A small sound classifier, trained from scratch.
Training: 14800 steps, batches of 128.
Data: trained on acted Russian speech (Dusha), 26041 training examples, 72.7 epochs.
Rows from block 9 of a small sound classifier, named by matrix and row number. Rows with one number belong to one neuron. Each number is 128 + 32 x the weight over its row's rms, rounded and kept within 0 to 255. All counts start at 0. Numbers have three digits each.
Before each neuron's rows are labels from the 100 clips, of 14976, where the neuron reaches its highest value: "top examples" is what is common among them. Only what is clearly more common there than usual is listed. The data: acted Russian speech (Dusha).
# fc1: MLP up (model.blocks.9.mlp.fc1.weight, 768x256), inputs 172-255
# fc2: MLP down (model.blocks.9.mlp.fc2.weight, 256x768, transposed), outputs 172-255

top examples: emotion: positive
fc1.104:161098116118102106104124111028098078080110134098118118121084114057076154129096111106096121117088104087148138088098128107106113089085096139150079130038073075126105106111126093124156109120086089093089139119133113095112143129111119099130110105106144122145
fc2.104:108118076117179117081138157075000188103102127125131106080118162152120126087106175192183157114158053145131140150126119120117155174147131126079143102121107114149142141094124131163132076147157162107132159109147140127056119124159113147136108165116120154145

top examples: emotion: angry
fc1.644:162062148170136150164146142059174119084112095135161105095126089071089093066068105071121091126108164149056076162150130155192106127161059080143151085034092087076116130046067128119108074144127082023135158105104023113085086097173137149117064098114135087123
fc2.644:122174126084094089090086112164169169189120178149098157147094138179188126184187128204148154124139183132202139138114151114131136130129162210161132156201165126140149126176134136157116132135130191221122091168149215113000133152097118121133197121128125150110

top examples: emotion: angry
fc1.720:189144136147199137176159146115123113105082121099093098065135106073071104059079067082080094107083122135060083127116126123137104142117111077093133056106100055098133112095076126144127102123117072068098127073086105115090084128158165118133074151113067076122
fc2.720:102132079147133057057130063136163099152113139122081202146094059138097112206138115122097167123145155136106161145127092130193134141120163111176142101191133124129176132122127127112077133136147155184121158136103218115037133111166120142123214136131113152149

top examples: emotion: positive
fc1.253:113097092130130123135144110139091061094135136081122100124123101060085121129073118071107107125086128107092088103101149098143102118120121079132109080091099086113094129087115135164165094098110098101071141116101100104065088095095151077087122050064137098153
fc2.253:126147171142052150161130084050019219104146103132124112115109138103155137140106158133150083169152159062131120086116068146082123177144125149155115114080139125137096135127187086162113156151151096046124060135191093144032134166081142105128120168121145147122

top examples: emotion: positive; emotion: angry
fc1.124:193091116140165132154140159093125091091096107088113124094119129048042100058070093077099105120086135120060087122125098123142091105101054082098115071051083092087112111077075110102166085125096060051089146092092073113062115121164159126129057105079104059162
fc2.124:142127128088098052096082092055127114110090136087080149117059110129075124162134092116091155120094167133164142129092130122125135132133115202162143103122107087118113127115142118183084094129142132133133156138165217110000129203131126134131128131132120085118

top examples: emotion: positive
fc1.624:178113085123116114157145168087088083106143117108111108102095070066094160090108074109119142112102084093114136100125137087080125109067093100103053129088092077148099104130161138116161125113066091113102131087102132114140126087082123085125085059094118114149
fc2.624:110141145063103101122120048098109217126099191162146139137103131158138137192158187172099138128177136136123178121129097161116138157144138140197142096176134141152153163127145101134110057165142160127143162158171172107114152153177120150131135132140134148150

top examples: emotion: positive
fc1.658:121080129144130141169106110087096052138164098082116089139099126090084140109088093112131135130101108081139110117101138097120136116054088104131053130105085101126084101140161111139180111109071121092087153120139091116144128124104121072104110080124142092171
fc2.658:128188098094156125120153140172000224160127167188135155131109110147150137167176165182136152120171069132119180160149058160169129145156143108176130101176146134149167162118132140113079123169138134140135104186157151134077150138153137140138144151114106165139

top examples: emotion: sad
fc1.481:133166102205105079086142072101157101073041048195144092113163175114122170123112110142139129152141130155084139112110071162092100104115049086148116088119097127132130095108127151140147078123103100109118091161104099184112133146074125099118151135104087169166
fc2.481:114111156099166141171123154143164160119166186090099108116070091134163119137149128174109121123100164135137108089127185120152137132128194184131133142203127120139057126142128160147102219133138137104123133106174152077155110138129150137127092120130158099122

top examples: emotion: sad
fc1.541:171083120162069102042112131088133120087092121171104097128114096128097109109145110153114177124139133100099158104106159067061121116117086103152124153057106118088092138073136142057101126093129106108114068177127112096127120116128146129155120091130100163128
fc2.541:105121142073101156204119066184107159144165155092139102126120123127173128125144142119096117128114116137132124162122162134188132161134177131152131096202143110121109124155130138153166126136146119075123190072178162096123115135191121145128136120112133086143

top examples: emotion: positive
fc1.755:127109125194142123146154140109149122075129114135138126136144109112090120099080089094120103116041152122028096148128103173143061140135096085175130066126132130056098148076089169043126106136095137054103150156101108103097122114147135126113060109111074093130
fc2.755:125141145074105126077114068136206227184172166171127134142095100158183123151197145202142148120196188139171154098141136127122138144130182160135139142166195118155162136151130137163095153145140143193129102146147186140024136121125134142133163144150103187117

top examples: emotion: sad
fc1.356:115060096122120092125122072074129091100103114114108164117127089086090135135093091090086151116071134128074073121135103158149121107083099123145090056121102124082095153091091109099125094156141112112104154165109146122087115150145144123162120067125135064199
fc2.356:107144079174122105127100130046022085113137132104113140124111184119099154116117144135180128125150081134182173123104152107086140114142099167102127137069106115131157129130152124171090150118119126106146088113150122145000137122124134151143113130107168164086

top examples: emotion: positive
fc1.98:178133084138093104157142138126080059108086105102076097125124104115108172099103067102096107136127084064133124107084159106110113118067101119098082108105102101119105105163164149109145100119075119098114174092154151077121135146136138108123116116100112094121
fc2.98:098126122109091110121136076170000214160130134155138156155125127117155131158134169159153168113133118129140124124130090165181154125157162122177142135139096185138134143154123065136133128162142098132122169192111090157087113136142093130126153100078152085141

top examples: emotion: sad
fc1.519:113132143161127113125127152119158141115110146126145115102118163072085138117097174143196098108106121107112174137147098108123171109162125137108105109133106122137151122077160116133076172091118087117105137143131119131112127183093154108141118118134135118128
fc2.519:161111142127125138137118102137114195162154104102130115172070081143169127143163073104062118132110163129127113130110158114139133149132114123143123076140133117117080126173133141131130128139139139080122106131143153100107122097165138131127131133120127052135

top examples: emotion: positive
fc1.397:130074158173104128224099113114142144095128066152118186130162085087137150157070065102124121110101127116095161143134096125125130143152140100116128064115124145112141155108106130162137145100158078083119213139101131120152134134169170133123215110109161100113
fc2.397:104155123084180120067158190115169175105085178138141090095155159171142145085165135184103111135196164124155114120117123107113148142126114147139122163131138106142131147160140115174107089123135158243136114089117109139218127141112117138122067150155100168154

top examples: emotion: positive
fc1.693:214137117133109109129090093051062073082108152136088109143120086089105153137105107098097161121128088092160119143140105108125114048091089129141078124085108118097124113141130087117157092122060097123106130126116143146106148116113135089114093103082091089124
fc2.693:128125170111147219211184135106082240126141128139186101100161165104120121094123160169153116122143139139158146157144098171139148171140125083132147106105117101165144143107135076165112086167154074057139199115175092127078134111147117136126072150150169138157

top examples: emotion: angry
fc1.178:173131148130184126184117131083122111088091123076090110055130109082058117048063071080060114123090129115094074109104137113122116114118109081087124075080093056087129119108078102135118086131119042096088115077083095126083091124138146117124046135104068066100
fc2.178:113091099131137070077128076128155110151113133118086193148115066111089108194120090079083162115121168144090148162144096140183134122129121112176150114189117128132145135100130104112108112133148140158123194155078190125000135142149119143122229131139132093165

top examples: emotion: positive
fc1.29:161087106139115113146140111055122079075077105090084124065126095080059117093082086061088123115096128111083092093087138118127107096126052092147115071051089071074099130119105118130163040111124070053108162069121102112078100138145133125102055110109116076111
fc2.29:113165129149182077140131127108103108140098155086144101102111174132067118089124121189153143111099146153119121157111170112131147116127115089131140124147103127154118120093133171155114120117148111129118092184101086135000134159119133124125110146148123065146

top examples: emotion: positive
fc1.278:123086115132109142168125131067076066115148129098120099103120124117092147115102094101123132122131089078130117089084138092113125108057099114149047136108109105125093110132171128136200120114095124078094163118124115110124154159122110080118105116097138123122
fc2.278:114177111070150130128132137199000227171125169175130134136098122124161130140157161164117175112155094134119175163167056167168134141156144090159142113174125128156145155131125105095126124168134127144133130165154137122086146139162119139133121123096137121172

top examples: emotion: positive
fc1.535:170142088126108126133107125065075066124118148074124116116084136109060160124093088128135129138099096082164138113082132103123123099049105123156064106101070105122113098144144141136185091130088147099106147100138107101131140139123149069091114122108149115151
fc2.535:099134108105154115142150112185000221144144154179123131146131098108160125115136140130107179115141119131109156144170064160180143132153152085166139110168116154151138146135124103080150115163134116138130160166114116134081140122155110132130078097078135095189

top examples: emotion: angry
fc1.270:171153091132131125172192151167080075120132146097120106131190125069090162106080105125112110140134102069116155130085119107147146117057104103157079120122095096141137121113153085135122089128107097082123194140113113124141156160094143105117117147122083091126
fc2.270:061098134136149093141118076183097154149127144141136173127075064177178135189145114085065131136149150134092160097136071165142138163137155107172137115203129141158147160114146116083093137163127176226136098209086182126113148079171130152127195109143159103151

top examples: emotion: positive
fc1.636:185119119135159132138137129079119115088092106099117095099109083071051124070063087076067090134094126106065057109100137125147086092124064091117126059039073077082109105086087105119152061130093088049089128096097072098043104119135146117114043114079085046122
fc2.636:152112136096133058136104094097134132169124154100091107123057120090081122129131084092071142109095193144110131120119113123091136124140088134153141108151103112125096130110135122142142088126148092135129096153115138110000131208108128133135089139150131035133

top examples: emotion: positive
fc1.698:171076112151145111160125132052121110099107110089111108098117102047067107073071072081097117111054144114077068103102115120132077077134055104090131069073110079049093112083077148110174090120096086041110175095082070087032098123148153122132080097104102078148
fc2.698:120133157091119083092090121059162200126095164116109135123073157172111131140162138165142155127122213127198142141085162110114147146127129213161137130115129105142121130142151134201116084140141170141126121151186197113000142201119126120133120129139149106122

top examples: emotion: positive
fc1.265:136154092182163109097103158093087056110094130114123125115067132144064109144103121123140141105089096101127136155045129130155080101128088117137125088129077116099123137094101139137180046108102152118096081154075125082082104118131141133122136120084114118132
fc2.265:125120154090159112114174071137219223149136183133160156125105075072108120136150126097079129119151220148078136141137095151173140147144155080198150103162140114163137152121129124118077162153154061118135165092123132133026136145167147156134111121159134113167

top examples: emotion: sad
fc1.482:115034135162147121158133114046152114070119059127135138112159072107104114095032096046098129122101146128022048140139113114148128094128044084120137095070088114077104140118077143070143085127141118068133140093094055118076091097153140141163107103139124097143
fc2.482:166152142076104129106080143117253206158141170118147153166101119159149119164160138212183173137138247121195123153134178156106158129102155185147132155162162167167093110143142129165154125148139173176102115162136152119021132155117104099120160127139129169128

top examples: emotion: positive
fc1.650:174088080109134107122147164063093070112143163111115125137111062090089155085090114089110177113144087091112132119094143062112107066086100099076080135086120094137126095157145144077166085093072097112114162054075120134117131083114119098093090095112101105129
fc2.650:120118140051118098177077045121171194188111182142138131128109112112147129173174111157093129125125165139127160124114100153131133138140148135222142104177087150130141158114136125167129109152125097105135138208161139099149145162164143147136118129146141071147

top examples: emotion: positive
fc1.469:162142093167174140134179178124092028132084125081087131148150096151075150091099057090130124140110111097084129129092136099135095129093121098096095096127132102073100111126125169124175108103096166081128174090107118090133112132136150127137099125114085102101
fc2.469:068105102110135107068156086179000197167141145126144120104132138110128135178134183154146149115165094132118129108132127130168149115150182142150133151163115164157142137140132094143141150129140110160132168167088083171114126094115105127131202105099138136150

top examples: emotion: angry
fc1.445:147062129152126138159141125046149122062131086131145082109134100093080112067039113077124072146100159140049061145149111134135108086132043072125128063032088121091091148070085126060135074151115106055091124123110039089050119102145154133121060103117141088160
fc2.445:116170130079078094116081083141251214176129181143138137145087110163162122163183105174120131131135245124175140125109153143089142120118152185156135143201152129134124121162140147167099125140137160199115070136137196098022130188109115120120154124136121129104

top examples: emotion: sad
fc1.172:108108117143136133168095124069077066117144157123146112125138102106089158174104107102113114123113074084166140128139104145106163071076120142157037155083088155123094115120124106168140090114113113142081161152075103120132101138120142080111104119097161118156
fc2.172:119206104104167145110127198203000228166110122161069069107086155139157122102134173168149160128140121121112141121149080137140130131147125079109138093167140101117110126115126124074180086140126162101127120119158127077088134124144084124118063108080110126163

top examples: emotion: positive
fc1.353:111166127162122113109188130139123099120131163099092083107136130156072128104095105097136065113101134131096071086070182103130082117118091097154143077127110091100105070117090210114122083101090160137087091124112068143077062144127116110080069109106088107076
fc2.353:108101092129173094096161120176112196167128104089056140097177078153133102122117134130163155156182172081097109097093116074180126178100206128063131118119150125148162088142138121149095152122154163146066132095095150176062097068096122081102208152100095154094

top examples: emotion: positive
fc1.85:137152138168096122255162121159123138065133089101134146109179077136134107099107135121111109104106119114172140107143107189119160143135121053181104101130112121128165142112141093170107112147128126060129202155078092154143103067150095145101143105105090107141
fc2.85:120141120127181111015122138094189154189132158132096106141113152139141131154170090174146123133170165134132125081125166093113142135119139197089133150149148100123126139114140162152129130129124184182141088097122160132180132145117138141126101129160145196130

top examples: emotion: positive
fc1.343:143119095152127111143090114030073056127142159117156115105097104120060143148117099113116132134116066090164116102093147126099132098042125140152038135103079091114111106101145147141172101127081159122083173106152125100130126153110140085098120101106177104152
fc2.343:120147112109177136131158178213000237174130151170115138143132127117171127114117142149106174115134104129103155176159092147220138132153127070159139110157115147145119135133126123075170123159132128129130157142116083117109135111143106118124087098083128107172

top examples: emotion: positive
fc1.276:131172070094120080132131123198097061137120093076116131104077060128122136148108116098088122159128112100083157070077084079114127095105141106148089132107057128110136141101173049128091088138120125127126060117137177106142152111114153123107112098135070128156
fc2.276:099101156150170126181125149114136129097076151120136144102193172108125135151110104123095105138118161133102100175171140216155132129130123092141118153200168100136110140122130152105113155133123154173136191165055124184153124137171116145129161105130119077165

top examples: emotion: positive
fc1.744:168087087102141098129122120075113055072105115089085143120128098078075110105092075075112145106063132113098084123169119119131085082133097142118123096074102117055127123125079118137185106128093099101099173100099075139038117150147148103144098055065148093170
fc2.744:125157168167123128116138133036131174146106133068159112107092157134066138115098166177187092144138193111164135121042150116091135152140073146154133122057110105143129134122164106218149064124141126053145117134167053116076122158132093141130078164158124137089

top examples: emotion: angry
fc1.764:145141156199192138187109132114149121074114098108129081133128121115069122079075099072064081113059142117044082132107111152097094141125097068120135041092112102105104105120086178079116096105122080054106123102106087077068086108152132108108016120096090086089
fc2.764:122154121098128066091114076139229193147121180133118153113087038136120111141152083145138144105158204151128159101123147143146128135138184135157160131191174108134187133135123158172088154134143139182130138154080187151000128136127132151131151143149083155105

top examples: emotion: sad
fc1.32:143027106155134105154142122059152109118116046134147144132148095053092110111027092060109131124098149155054042151161114163189133085147061095141142092076101124074093164097047118075141099152143103056124143155104044142079085086177156158169124097136156088171
fc2.32:126153148086070129115094121150220200196167197151142151168110156182185132165175127205164129143149211122198141131132166164121158139101152194184116159161164155159133124177141140162128152146132165203106116148174190132010132208111122115134186125137136187113

top examples: emotion: positive
fc1.678:143137098159132178170161091068103126088154095144127146155130104106147113183084157056107078129157104133131112112087122148109087175155148035100097090126137096109119105120124161131126117104134145146140137179113151102138135061119154101103134133136142166123
fc2.678:096107086136185079109140204170184123152088181145116119119147188156136127071137106208163113118151157143146134115114184127144140102136120186125143177148100118131151151127135157135158145136125183191137145067073119128191121142103133151136113145151139106130

top examples: emotion: angry
fc1.103:185092121138192129160129131090136094070081090073117107101117115066043103052050105073088108118080129104053097127116082133133093125091035078095117069077078103090124124081086123093145084108105056066078161088094057114076128116160148110124064121085105056173
fc2.103:131136127097076068112081073055127119087097135111068163121069095111089119173138086102081142116086171138165132144105137137137134127135132202190142110143114091117095131113137102181063134129144120114132174125164225098000127173130129130130142132133133089126

top examples: emotion: angry
fc1.46:151185087160164116143130151102110056082114119101120130128088142125076091126098082107128123107061105135102113117049115107116077106126107105105146057107072130072135131074078135129162033094114129124112060174083117103095088101139120138116106137072078095116
fc2.46:143117141098132108116168057117217180157151170141130179139121085071116131147143117096109141123166194143107179145150056159172130131151166097202155114145141133157166159141140089094075174157133071109148173103140123132028159140138156166137139115154131145171

top examples: emotion: positive
fc1.547:150135150158082087147133123138141089190130085157131127126107153127090141144153173143113131102118118152154103058138099106144077179175143085165150077132134128168111083107140112149112175144124154078098172166148147180145148119158175153109139136120107101080
fc2.547:145077107143189109089114166056155188099119147158132089133102112134162126097143092155148140130146181136113101164137174116184149115130080176145137156141165088120113145141142160142146090134130166131135145077105107103138125092118131142133135138148128134167

top examples: emotion: positive
fc1.118:084137146160096119138200168149123124097138151135136091081222112126099125043130128130171120122107124146118155119097089149125155139101126085145134137088150054148152114108114083129127133146133063070112185102135091168137175128106088119097125109143096146093
fc2.118:164135155076101140150096063143194163164200146115122144186088071119170122203143122157137136131123184138147131106122123153134144139128158215150135127157101150131090143162139133151082145166139150167130102179111173109142132081161146146130189120146128103137

top examples: emotion: angry
fc1.27:145075138135167137161123118053152122055058094091140073097114073069057095057053106070095107116086157113029068137102093119131097135130060040106119064080093085117077128106067127073130079120127075037098122087097075072079106090149144111113060101116103076161
fc2.27:142162144099098123151074101096219191157111173139136123142105122155130113151168113145116144124124248134178133155112163167096145133121115195155150138151139118139093120139140143196129112135149140146111121113143167099000131208126123125119111124132169076130

top examples: emotion: sad
fc1.58:114051130170157125162147157037141128068114069105143105084174108095073107084053092073137075123094143149045070150134105153137111116151046081155108064050091119073096145099090111083126096145142083029134147091107020122094120123144160149153101106142124084157
fc2.58:152147126079115133084101133165254157157152164110124150178080135168137119197150147217165178128149225129207130150126147126119151132112168190132136160177157156169114119151138107170163127143143187186116117196126170111036131122115099116125202138156135176122

top examples: emotion: angry
fc1.765:190154142158201135176117152108129117109086116101105092070128108062059111060077081079074084131085127133062077113115133116136107133111113072093125058097102080077134113095077114143112104127121047081100125085098100150072080128145157124130038142116073069111
fc2.765:116094093121138061064133063152164111154109134115079198134119058125102110198127100090096171116139165142091157160148089142202130132129152105184148106201128128129168134109126110107097113134146149183123188154081201129023133134159119144119231138139112124163

top examples: emotion: sad
fc1.68:119065098111125103130131099093130068117114106067109149145109087070058128141102083087106144133049142138114071128134100136159123099115080146162123061109103131069100147096100122130149067150145104085109184161118110099074103138165116146156131090114131057185
fc2.68:116129064158097120096102137069001104148160129115115154146099168142148163145133146142174140150154080107175179124102161103094131116137126169119120131110132131127154128150172136164085165116107141119146105117158132128000150121131133150132146122094160191074

top examples: emotion: positive
fc1.536:131103087173126100164122125079085045117142110096118142146115109100085138105079104086098139114092093103108109129085110131093086060138077106148106122090057143086119139111121123112196068127075074102120103160075088127098116126111131124138078068073128083124
fc2.536:142150150064164101106167080065172180078103151136145124067094140071069122111150170135137139126165182140115151160141046129152143150138155085172145092124108078180138135074128094118060126144147060111132117106158137115035142166156140143132115152150128150196

top examples: emotion: positive
fc1.714:114108117133128120129107123072072055118116127108143118148101102117091171127126097110105103112118098075153154105065152101124135116060103146142067123093118121122097090161151132150168110088080109115085165111101119118148152141138131071092119086109161119134
fc2.714:139162125079169143132153141194000222163138142172133139126120129106163127118142142129122189115135109129094160156170053164192130135159116086157138088168114140129132147116120107082160098163132115120128178154133107113113135118164109127127102109081133115175

top examples: emotion: positive
fc1.370:104160112126119115194190089158142121157101106115137101130156151084149137102122076145103113145172094135117119127096134111156152150118145115153113128162094103155149127125156057148189173168090000066126146108140112199161101196110133115121103151113082101115
fc2.370:129112178137101091092138102059202250074165148141119192137153092152148131191121147102201116133125213135117146125165142186153137114122192161164141126129151159135148146090145170121130146144139179148131144163062151149163140072131144140124193126168119183135

top examples: emotion: angry
fc1.33:146121128144134144140190136082147127106088074121148092079161094079084088069096096096097072125113157129088090133147120171153090130163068084129174075032083105043114141073086120149092058120149042039127120048115042129100084123167130164125052115113130091119
fc2.33:103136132104095090116084103151133158145125179139092150150109114184169130195182133194154148121138174135197135121111151099119136122132160208155131161200180126150132122179139147146127132122131198200126115199154214109000136153087117120134187118128130136112

top examples: emotion: positive
fc1.238:078160155163073125182171161094122159084125125123091081141210118090095114048120121099092054142125125132100159100121113149046113130130101082135139090093123077150132128113126064133118113096127071070160189135132121116151145087061118134135130127111114093059
fc2.238:215135116060132112103120085158152116182210174118139138143091120132175135204158119200207183134158158133168134145136167120205150136128157224147138151156139158122137154117143140181156128157136152170132181137125142137141139137148139152129138130147136176150

top examples: emotion: positive
fc1.325:150130089136132118134112133078059062120092124074087105128125105146096154113110072131112107147128093084140126096049138095102126114069101127122065113119110077093111098158165158146161116133083157127122152070140129078122141137135114115098129103094135103133
fc2.325:117125132103115132139144082177000240166133141160130171140132132111152124116141155151122199109129126133136132148134094155218148143156129119167142128139106153145138143154120078122141100167140078140126174172120079145092119118155102124129094098079159073158

top examples: emotion: positive; emotion: angry
fc1.571:206121138120168134145136127090131106090090102072099105075123105058067118071052097076066099130090119105067080135092107105143098113117080079113121056074096074090113115107103111124138075120116076065095136073106098112062102116141159097119041119081071059121
fc2.571:155116112112112059120106081080117075151100131090069150136066093089060122171127072077074147108097160145117140133118101129128137126137102149159143102139095117111110131097136104158100094124154100121131138137136174117000129185123126138135137135140126075133

top examples: emotion: sad
fc1.733:137136090201120151079179146057121090131121108204121071090068191085122161115151152154141095114084111153041114131116124158098070062131106083162102090113136137140133117105147098103164136109120090114165135112144144147131160161081086119094100110134136122136
fc2.733:139106157090134141192136094144124165137203175090114103143123067127154127146159124140129107126123144136135108116126189120135141157133156182157131127191125136125069121169131141162136162132140119084123167114163148112134111125155142134125138120118137096132

top examples: emotion: positive
fc1.111:170160079150139103134118139094061039128085125109093136128109076124106153115088064096084160119124098091117132117078147113128123106114107125134061104127099120091116119162118161129167100131076159131114164081091157110124122147154147112113112099082126099128
fc2.111:095114120109111138134152057146013232157147132161132137134136127095146114114137178156150166103149143144132121129135087155207157148157157097171155125139109142167126136144115072122132150160154065110131187156137079137070111133164094140127110112102163101166