{
  "n_mels": 80,
  "win_length": 400,
  "norm": "layernorm",
  "qk_norm": false,
  "batch_size": 128,
  "decay_fraction": 0.4
}
Rows from block 3 of a small sound classifier, named by matrix and row number. Rows with one number belong to one neuron. Each number is 128 + 32 x the weight over its row's rms, rounded and kept within 0 to 255. All counts start at 0.
After each neuron's rows are labels from the 100 clips, of 14976, where the neuron reaches its highest value: "top examples" is what is common among them; "loudest" is the band of the loudest frequency at the time of the peak. Only what is clearly more common there than usual is listed. The data: acted Russian speech (Dusha). In brackets: how many of the 100, against the usual share in percent.
# fc1: MLP up (model.blocks.3.mlp.fc1.weight, 768x256), inputs 129-171
# fc2: MLP down (model.blocks.3.mlp.fc2.weight, 256x768, transposed), outputs 129-171

fc1.115 [149 125 123 116 128  97 143 104 177 136 121 172  98 147 194 156 118 150 170  78 130 162 236 190 181 140  65 157 167 142 140 114 180 135 166 200 152 145 128 128  93 122 107]
fc2.115 [194 153 109 118  91 123 135 107  63 156  88 128 130 161 148 183 141  70 136 139 136 128  67 124 136 119 153 118 129 124 146 143  81  95 128 107 120 110 178 165 131  61 156]
top examples: emotion: angry (54 vs 18.4)
loudest: 500 to 1000 Hz (37 vs 8.7)

fc1.392 [177 184 130  85 142 138 126 154 167 157 167 190  62 163 172 169 148 162 131 154 114 120 184 167 118 147 163 114 170 140 155 165 150 117 160 125  98 145 142 131 143 129 156]
fc2.392 [145  86 118 120 154 103 125 118 126 175 140 133 105 128  85 129 140 122 125 156 140 127  90 136 142  89  88  77 144 124 130 138 147 186 125 165 141 119 130 121 150   0 124]
top examples: emotion: angry (86 vs 18.4)
loudest: 4000 to 8000 Hz (25 vs 7.7)

fc1.227 [221 104 166 154  80 105 143 102 185 163 153 149  98 153 153 167  81 143 144  72 199 164 130 176 196 147 118 133 167 171  94 154 192 136 120 160 135 135 157 140 139 127 190]
fc2.227 [ 85 148 135 154 152 149 146 152 129 140 168  97 205  80  83 161  91 102  86 140 121 125 138 125  94 157 106 186  77  85 127 135 145 109 150  84 130 119  62 144  45 137 153]
top examples: emotion: sad (81 vs 27.7)
loudest: 4000 to 8000 Hz (87 vs 7.7)

fc1.37 [164 155 172 135 105 125 143 121 180 160 176 182 155 179 165 158 123 179 128  94 200 139 164 123 203 153 140 174 121 162 116 134 220 105 135 151 100 127 142 126 110 130 175]
fc2.37 [134 122 136 119 146  76 117 159 138 135  95  85  42 138 148 115 135 129 147 153 150 109 170 142 112  86  54  92 150 122 145 113 125 143 113 150 156 138 135 133 154 207 110]
top examples: emotion: sad (56 vs 27.7)
loudest: 4000 to 8000 Hz (91 vs 7.7)

fc1.634 [120  86 116 190 163 113 140 136 148 120 108 122 107 146 145 123  67  71 149 141 144 122 156 211 166 133  33 143 133 138  84 183 140 177 140 176 136 135 165 101 122 124 115]
fc2.634 [135  82 131 128  85  71 147 112  64 114 103 134 142 154 102 126 117  84 102 137 154 169 101 119 157 115 159  99 146 117 111 137 112 135 158 107 112 113 162 112 133  82 144]
top examples: emotion: sad (66 vs 27.7)
loudest: 4000 to 8000 Hz (40 vs 7.7)

fc1.27 [148 106 142 105 129  86 135 106 130 141 131 122 148 113 124 165 139 148  96  75 140 180 181 127 100 143 126 215 126 138 127 132 163  92 178 130 154 111 102 182 131 111 165]
fc2.27 [125 127 111 109 105 128 142 110  61 188 106 108 103 111  46 138 151 109  85 184 148 137 136 104 126 175 122  98 121 131 160  96  63 100 145  94 128 118 131 183 125  68 161]
top examples: emotion: positive (86 vs 18.6)
loudest: 500 to 1000 Hz (32 vs 8.7)

fc1.631 [161 112 115 100 141 156 111 149 164 119 186 140  54 115 149 165 100 127 139 117 135 157 164 128 167 128  94 115 147 118 137 118 124 157 156 189 147 156 128 108 115 127  96]
fc2.631 [ 91 165 109 143 145 162 114 152  95 145 124 103 170 143  68 128 107  84  70 167 152 151  94 118  70 161 146 137  55 107 132 124  94 152 113  88 158 129 126 135  92 180 172]
top examples: emotion: angry (65 vs 18.4)
loudest: 500 to 1000 Hz (48 vs 8.7)

fc1.164 [132 239 107 115 133 113 115 152 144 136 123 117  97 146 146 127 144 180 127 132 126 122  86 115 145 103 146 123  90 148 148 114 117 104  98 108 157 134 137 168 157 145 141]
fc2.164 [166 130 130 123 194  80  89 132 114 177 152 160 145 149 107 166 141  83 112 145 104 134 139 165 126 146 128 125 101 108 123 113 135 135 123 139 141 103 126 136 135 244 172]
top examples: emotion: positive (73 vs 18.6)
loudest: 250 to 500 Hz (46 vs 18)

fc1.149 [178 151 143 106 143 125 155 116 162 159 183 200  98 119 144 168 140 165 141 135 139 135 155 130 195 195 171 163 151 146 140 115 130 146 148 184 101 143 137 128 139 121 140]
fc2.149 [103 143 181 120 114  99 151 142 161 176  93 116  93 106  89 102 150 128 138  88 160 121 181 164 121  69  81  85 141 127 158 121 195 146 127 119 160 182 146 164 142 197 141]
top examples: emotion: angry (77 vs 18.4)
loudest: 500 to 1000 Hz (25 vs 8.7)

fc1.233 [105 154 152 146 147 164 152 145 134 116 120 144 110 118 142 146 104 123 152 121 166 154 172 170  99 219 121 180 124 142 169 220 152 129 140 125 136 167 142 174 121  98 152]
fc2.233 [151 114 125 143 122  64 174 128 158  99 118 145 135 149 153 156 130 144 160  58 123 101 150 136 155  95 123 123 163 161  93 144 141  95  99 111 104 115 139 132 206 180 106]
top examples: emotion: neutral (66 vs 35.3)
loudest: 250 to 500 Hz (40 vs 18)

fc1.241 [144 171 144  91 129 125 182 131 201 138 131 159 121 140 173 157 128 168 160  70 158 146 174 150 146 127 129 171 147 168 160 151 222 134 153 147 112 147 144 157 177 111 161]
fc2.241 [ 89 102  96 146 178 164 126 123 100  75 165  85  98  71  86  99 111 124 113 170 106 120 127 112  62 106 111 166 121 150 109 113 113 150  95 134 132  71  55 114  91  13 133]
top examples: emotion: angry (51 vs 18.4); emotion: positive (42 vs 18.6)
loudest: 4000 to 8000 Hz (36 vs 7.7)

fc1.250 [173 149 145 107 112 163 177 107 183 129 161 156  69 131 204 174 127 192 168  72 167 154 159 150 149 166 128 147 110 148 133 149 186 101 143 144 121 139 136 151 132 126 162]
fc2.250 [152 112  80 136 158 148 131 140  76  69 149 152 102 108  83 141 141 128  60 209  89 145 132 118  73 138 114 132 134  90 119 100 129 163 122 146 176 110 108 134 102  70 150]
top examples: emotion: angry (64 vs 18.4)
loudest: 4000 to 8000 Hz (29 vs 7.7)

fc1.689 [147  95 133  99 155 123 137 119 159 111 157 174 121 127 156 119 110 143 183 108 142 156 219 170 155 142  74 164 152 158 136 147 153 131 174 208 110 139 126 121  86 116  88]
fc2.689 [187 130 110 126 116 106 137  84  55 140 135 159 162 128 128 168 137  56 123 148 117 135  50 126 135 121 145 105 118 104 146 126  89 108 141 105 119  93 148 147 119  45 162]
top examples: emotion: angry (55 vs 18.4)
loudest: 500 to 1000 Hz (41 vs 8.7)

fc1.619 [136 140  99  99 163 139 109 122 174 109 127 160  90 117 172 126 135 125 195  81 130 159 236 166 130 142  50 127 133  95 146 160 119 128 172 172 123 159 123 141 101  98  99]
fc2.619 [198 146 134 103 104 121 151  85  98 157 103 193 127 135 140 175 166 113 166 137 119 137  59 119 145 131 158 120 167 157 170 125 137 105 149 118 116 120 167 163 156  30 136]
top examples: emotion: positive (50 vs 18.6); emotion: angry (41 vs 18.4)
loudest: 500 to 1000 Hz (60 vs 8.7)

fc1.176 [223 110 163 160 131 106 141 107 116 128 154 187 134 140 110 122  93 110 152 138 193 169 123 150 189 139  94 128 142 123 111 133 161 159 149 137 154 125 125 133 127 147 158]
fc2.176 [ 97  82 182 185 153  98 126 197 118 155 103  79 198 164  86  81  60 127  95 131 150 114 137 113 116 114 110 171  54 108 106 164 152 141  87 107 160 159 123 112  70 151 170]
top examples: emotion: sad (62 vs 27.7)
loudest: 4000 to 8000 Hz (87 vs 7.7)

fc1.672 [102 174 145 123  98 167 147 109 195 105 155 163  69 131 120 104 129 161 173  66 111 111 142 191 144 205 122 147 176 152 123 127 144 135 159 150  89 164 137 136 160 116 115]
fc2.672 [ 87 171 114 123 121 187 112 132 168 131 122 171 158 130 146  99 132  76 144 168 115 142  95  98  97 157 142 148 123 134 153 162 136 143 136 125 135 151 134 100  70  25 126]
top examples: emotion: angry (74 vs 18.4)
loudest: 500 to 1000 Hz (29 vs 8.7)